From a checkpoint of a small image captioner: 40-pixel images, soap at rate 0.003.
Rows from block 2 of the image encoder of a small image captioner, named by matrix and row number. Rows with one number belong to one neuron. Each number is 500 + 50 x the weight over its row's rms, rounded and kept within 0 to 999. All counts start at 0. Numbers have three digits each.
After each neuron's rows are labels from the 100 images, of 14976, where the neuron reaches its highest value: "top examples" is what is common among them. Only what is clearly more common there than usual is listed. The data: photos with spoken descriptions (Open Images, Localized Narratives). In brackets: how many of the 100.
# fc1: MLP up (encoder.blocks.2.mlp.fc1.weight, 768x192), inputs 128-191
# fc2: MLP down (encoder.blocks.2.mlp.fc2.weight, 192x768, transposed), outputs 128-191

fc1.648:520483501474531465536468545468413557507488481432412496441574467563505631550467460469473422566555538471473550503505562538484537480432506499528537458524548451528465441500542502468552519435472511
fc2.648:460436578547531453525562491549530460492516533619582512508536613485469499592437551438563576493495495503509450501591451514486524503549556535528513512597495547423499581519505478530470411559645500
top examples: text has "sky" (49)

fc1.303:454542444498486545413478470516443536513504550420424513425459438554536426529468507424451550454480571562587468420529545484514475447519549370433512552489586467440493627428429459471525541496548448
fc2.303:486534480404514481562568445600483483554463544448493508470473594370490553527446559552512572487487454503487480502564553458400529434531515491607572524490515500520486506528546413498488443483388544
top examples: text has "woman" (25)

fc1.316:484444470484497550452492480448404477547574566480469484485464532588459493482464547526509537493511563488554439524514558464436473490533449507530500415496394461551525417512484576452523508455482474
fc2.316:473566511539475504450522380478444474490564390446467545544532567449557517591443447475602536451512400591404471507461506463533565544483446458430471466601481524495486491576442548486455487399552518
top examples: text has "holding" (38)

fc1.257:454591504539470507455491491486512444515506406492495407574518511565468418550491533460483614494593544584624480544601474517442484510549398481554519492507583475495519430413521505425496563507526481
fc2.257:495607457453492459446398480434429592552569595479539564452490500472496556489547562559387406503533460487437450434470515457503485475503568506579467461413433481438571534445512582543488579619487488
top examples: text has "grass" (32)

fc1.6:481526490546464519482518503581486486491510483473422521547506607525569612443581397470578523504457479522493605530478555531474567488527489461452521524455442577541465514519457517490613528514501425
fc2.6:486399508599542417496507487464533481496537473509645465495552479487523500617540518527462467481488568520540434493484444526494503460594438529547592447479557444553474494516471434499463544498541547
top examples: text has "grass" (30)

fc1.68:470441475526509329453485504558457502472549570572422496462451558482526546482508496432482481511475471381550489477443456478525534419479488446516560514480550453461464443412536509567510449656533557
fc2.68:564440475491582441532502500446436472478464511510550485480588539567577536479503544540491525510514566621486506518475557534493464556504540435505463451508608520479580483514494460556475445474446548
top examples: text has "sky" (81); text has "trees" (57); text has "buildings" (37)

fc1.217:463500538534404564437533475472596467521575538439516454471440401553486511487494576493517630537422438517448473505492516448518536412436437520467525492450521439573585530561422439556510529415467409
fc2.217:523611428497403513541528543525532495527507445556508532479588624466493486517553513416608361433455489598479488486528604496474540429542451531585510514517530545388513533376535558469548482495530431
top examples: text has "grass" (28)

fc1.175:485529580414563481500413536463479572470497524475540554485518380603514503439543585566525505530510556443497545464598572484466426441345469439494580457444535489400567495437490455543528467533570452
fc2.175:443507464524433529493473565504426514563485621573557426495402551533438560492497492503550452511433461387529478514499540576522421506593558424535408449550553534503500457585516465480455484484534448
top examples: text has "sky" (64); text has "trees" (60); text has "grass" (41)

fc1.152:403506450565516517492425495454455487491534548435553409608524483537506569501508531439455599519490571502506454510414587526477497437496463431468454390441449399481533528445443463488466496513495466
fc2.152:562579532497477496452476523441498521505464479546523517440355580399525464454472485487463536547455365386611516503498515512509487493431538583502506490444454587615419533590538531519475448538460526
top examples: text has "grass" (26)

fc1.521:599440549497540498462442520459448423511481516512475493508490493512443456373557483488552525514500473493532498583554448509372499502448475509550521523439456544457536536489549519490436465473497535
fc2.521:494490523508580528545585330538518557490540549468528537536417453467531549480526460444458568488536418503406542532518529483491428417493506503528575473444483478427489420538451573486567454457570538
top examples: text has "holding" (45); text has "man" (33)

fc1.607:543537570457538551553465561585416563539504492522413484458562591525479481578522555522407436490506440444400518438505540419470456385536478546505491469542558493523527508445456558558449436537511520
fc2.607:528542538503501522521464570480509490504553506544543456606531450476618480433485566521524475511550520524482448556544558526395620571554542488480555457467495534557436541593551434521486540514491425
top examples: text has "sky" (51); text has "grass" (31)

fc1.33:494508442543420471396558429528529528630557464517603483525446514549465511439516562561586556448506483580513494520508631530523489452447522400521453457511443533513511503558497444525546587498405436
fc2.33:582497457463539478550439544432456586388534462481445417493493456442537442474495420453422518451506584541448447464450531545459499539489447476504441583536454510558526437504557451547443435462590558
top examples: text has "holding" (38); text has "woman" (32); text has "man" (29)

fc1.683:506444559436508481474434502514518530514598467555548570517388497517485582534524451448512451453512560487544479538570453540436577581451501578500506388459473425499491418518470629482485525460538458
fc2.683:432540538588605546387457561526442556493485495548560471547456539518486550528463546460457553393480493458507402477412432403556488513526476500478527491506508477540495551561486506523526476388516422
top examples: text has "holding" (35); text has "woman" (32); text has "man" (29); text has "two" (27)

fc1.608:527488531490457393452521448417426551453494519493522506497515524475545462562538437500486537443514631520455429475521620512506539423434500395533532479447491499467499506521458589513456492475443532
fc2.608:464496511413526439518508499459544463430583463524544448540434514453473402502395500497507321501544455454540430508465463497403525515440464539464467500423548451493422571487506539530439603560432450
top examples: text has "holding" (37)

fc1.42:510465595521547505465507486489477413504518470520448552436466520374470491485503497437546414597480450494497553478505470542479522420433487522544459451547507513566569441490517551455550405498571578
fc2.42:553594479578559468502473434536443559515560555529444513593481566510546604375433491463495529401512497483506502495514523504508532571483475435433399514371432542581424520475442548525498558471533554
top examples: text has "woman" (29)

fc1.555:433447507456493389617444496526392480526446436503532539435542520354490464446526541407538471458455532519605489462585482462462517427493476546509546525461570449609511418454480424469464450561495523
fc2.555:465476558558577518576449425444470485428444438563498492414486557512489441563523567408531507569459566531528541554437521459533432503580404495460490534548516438605480450510514566508493430501507543
top examples: text has "sky" (73); text has "trees" (54)

fc1.675:540500487437502453440518490437496450505523486481449467584550503521506525519425459476482444504561498548435512491514506521489442513511552425513488429511456465567471368496526429560559494421555510
fc2.675:510535397426429561514526480531570545486531465561544464497503456495490546507520540485539540570482498452539571501546583492612573450524428492501525590521455515506497486484554529444502428463475492
top examples: text has "holding" (38)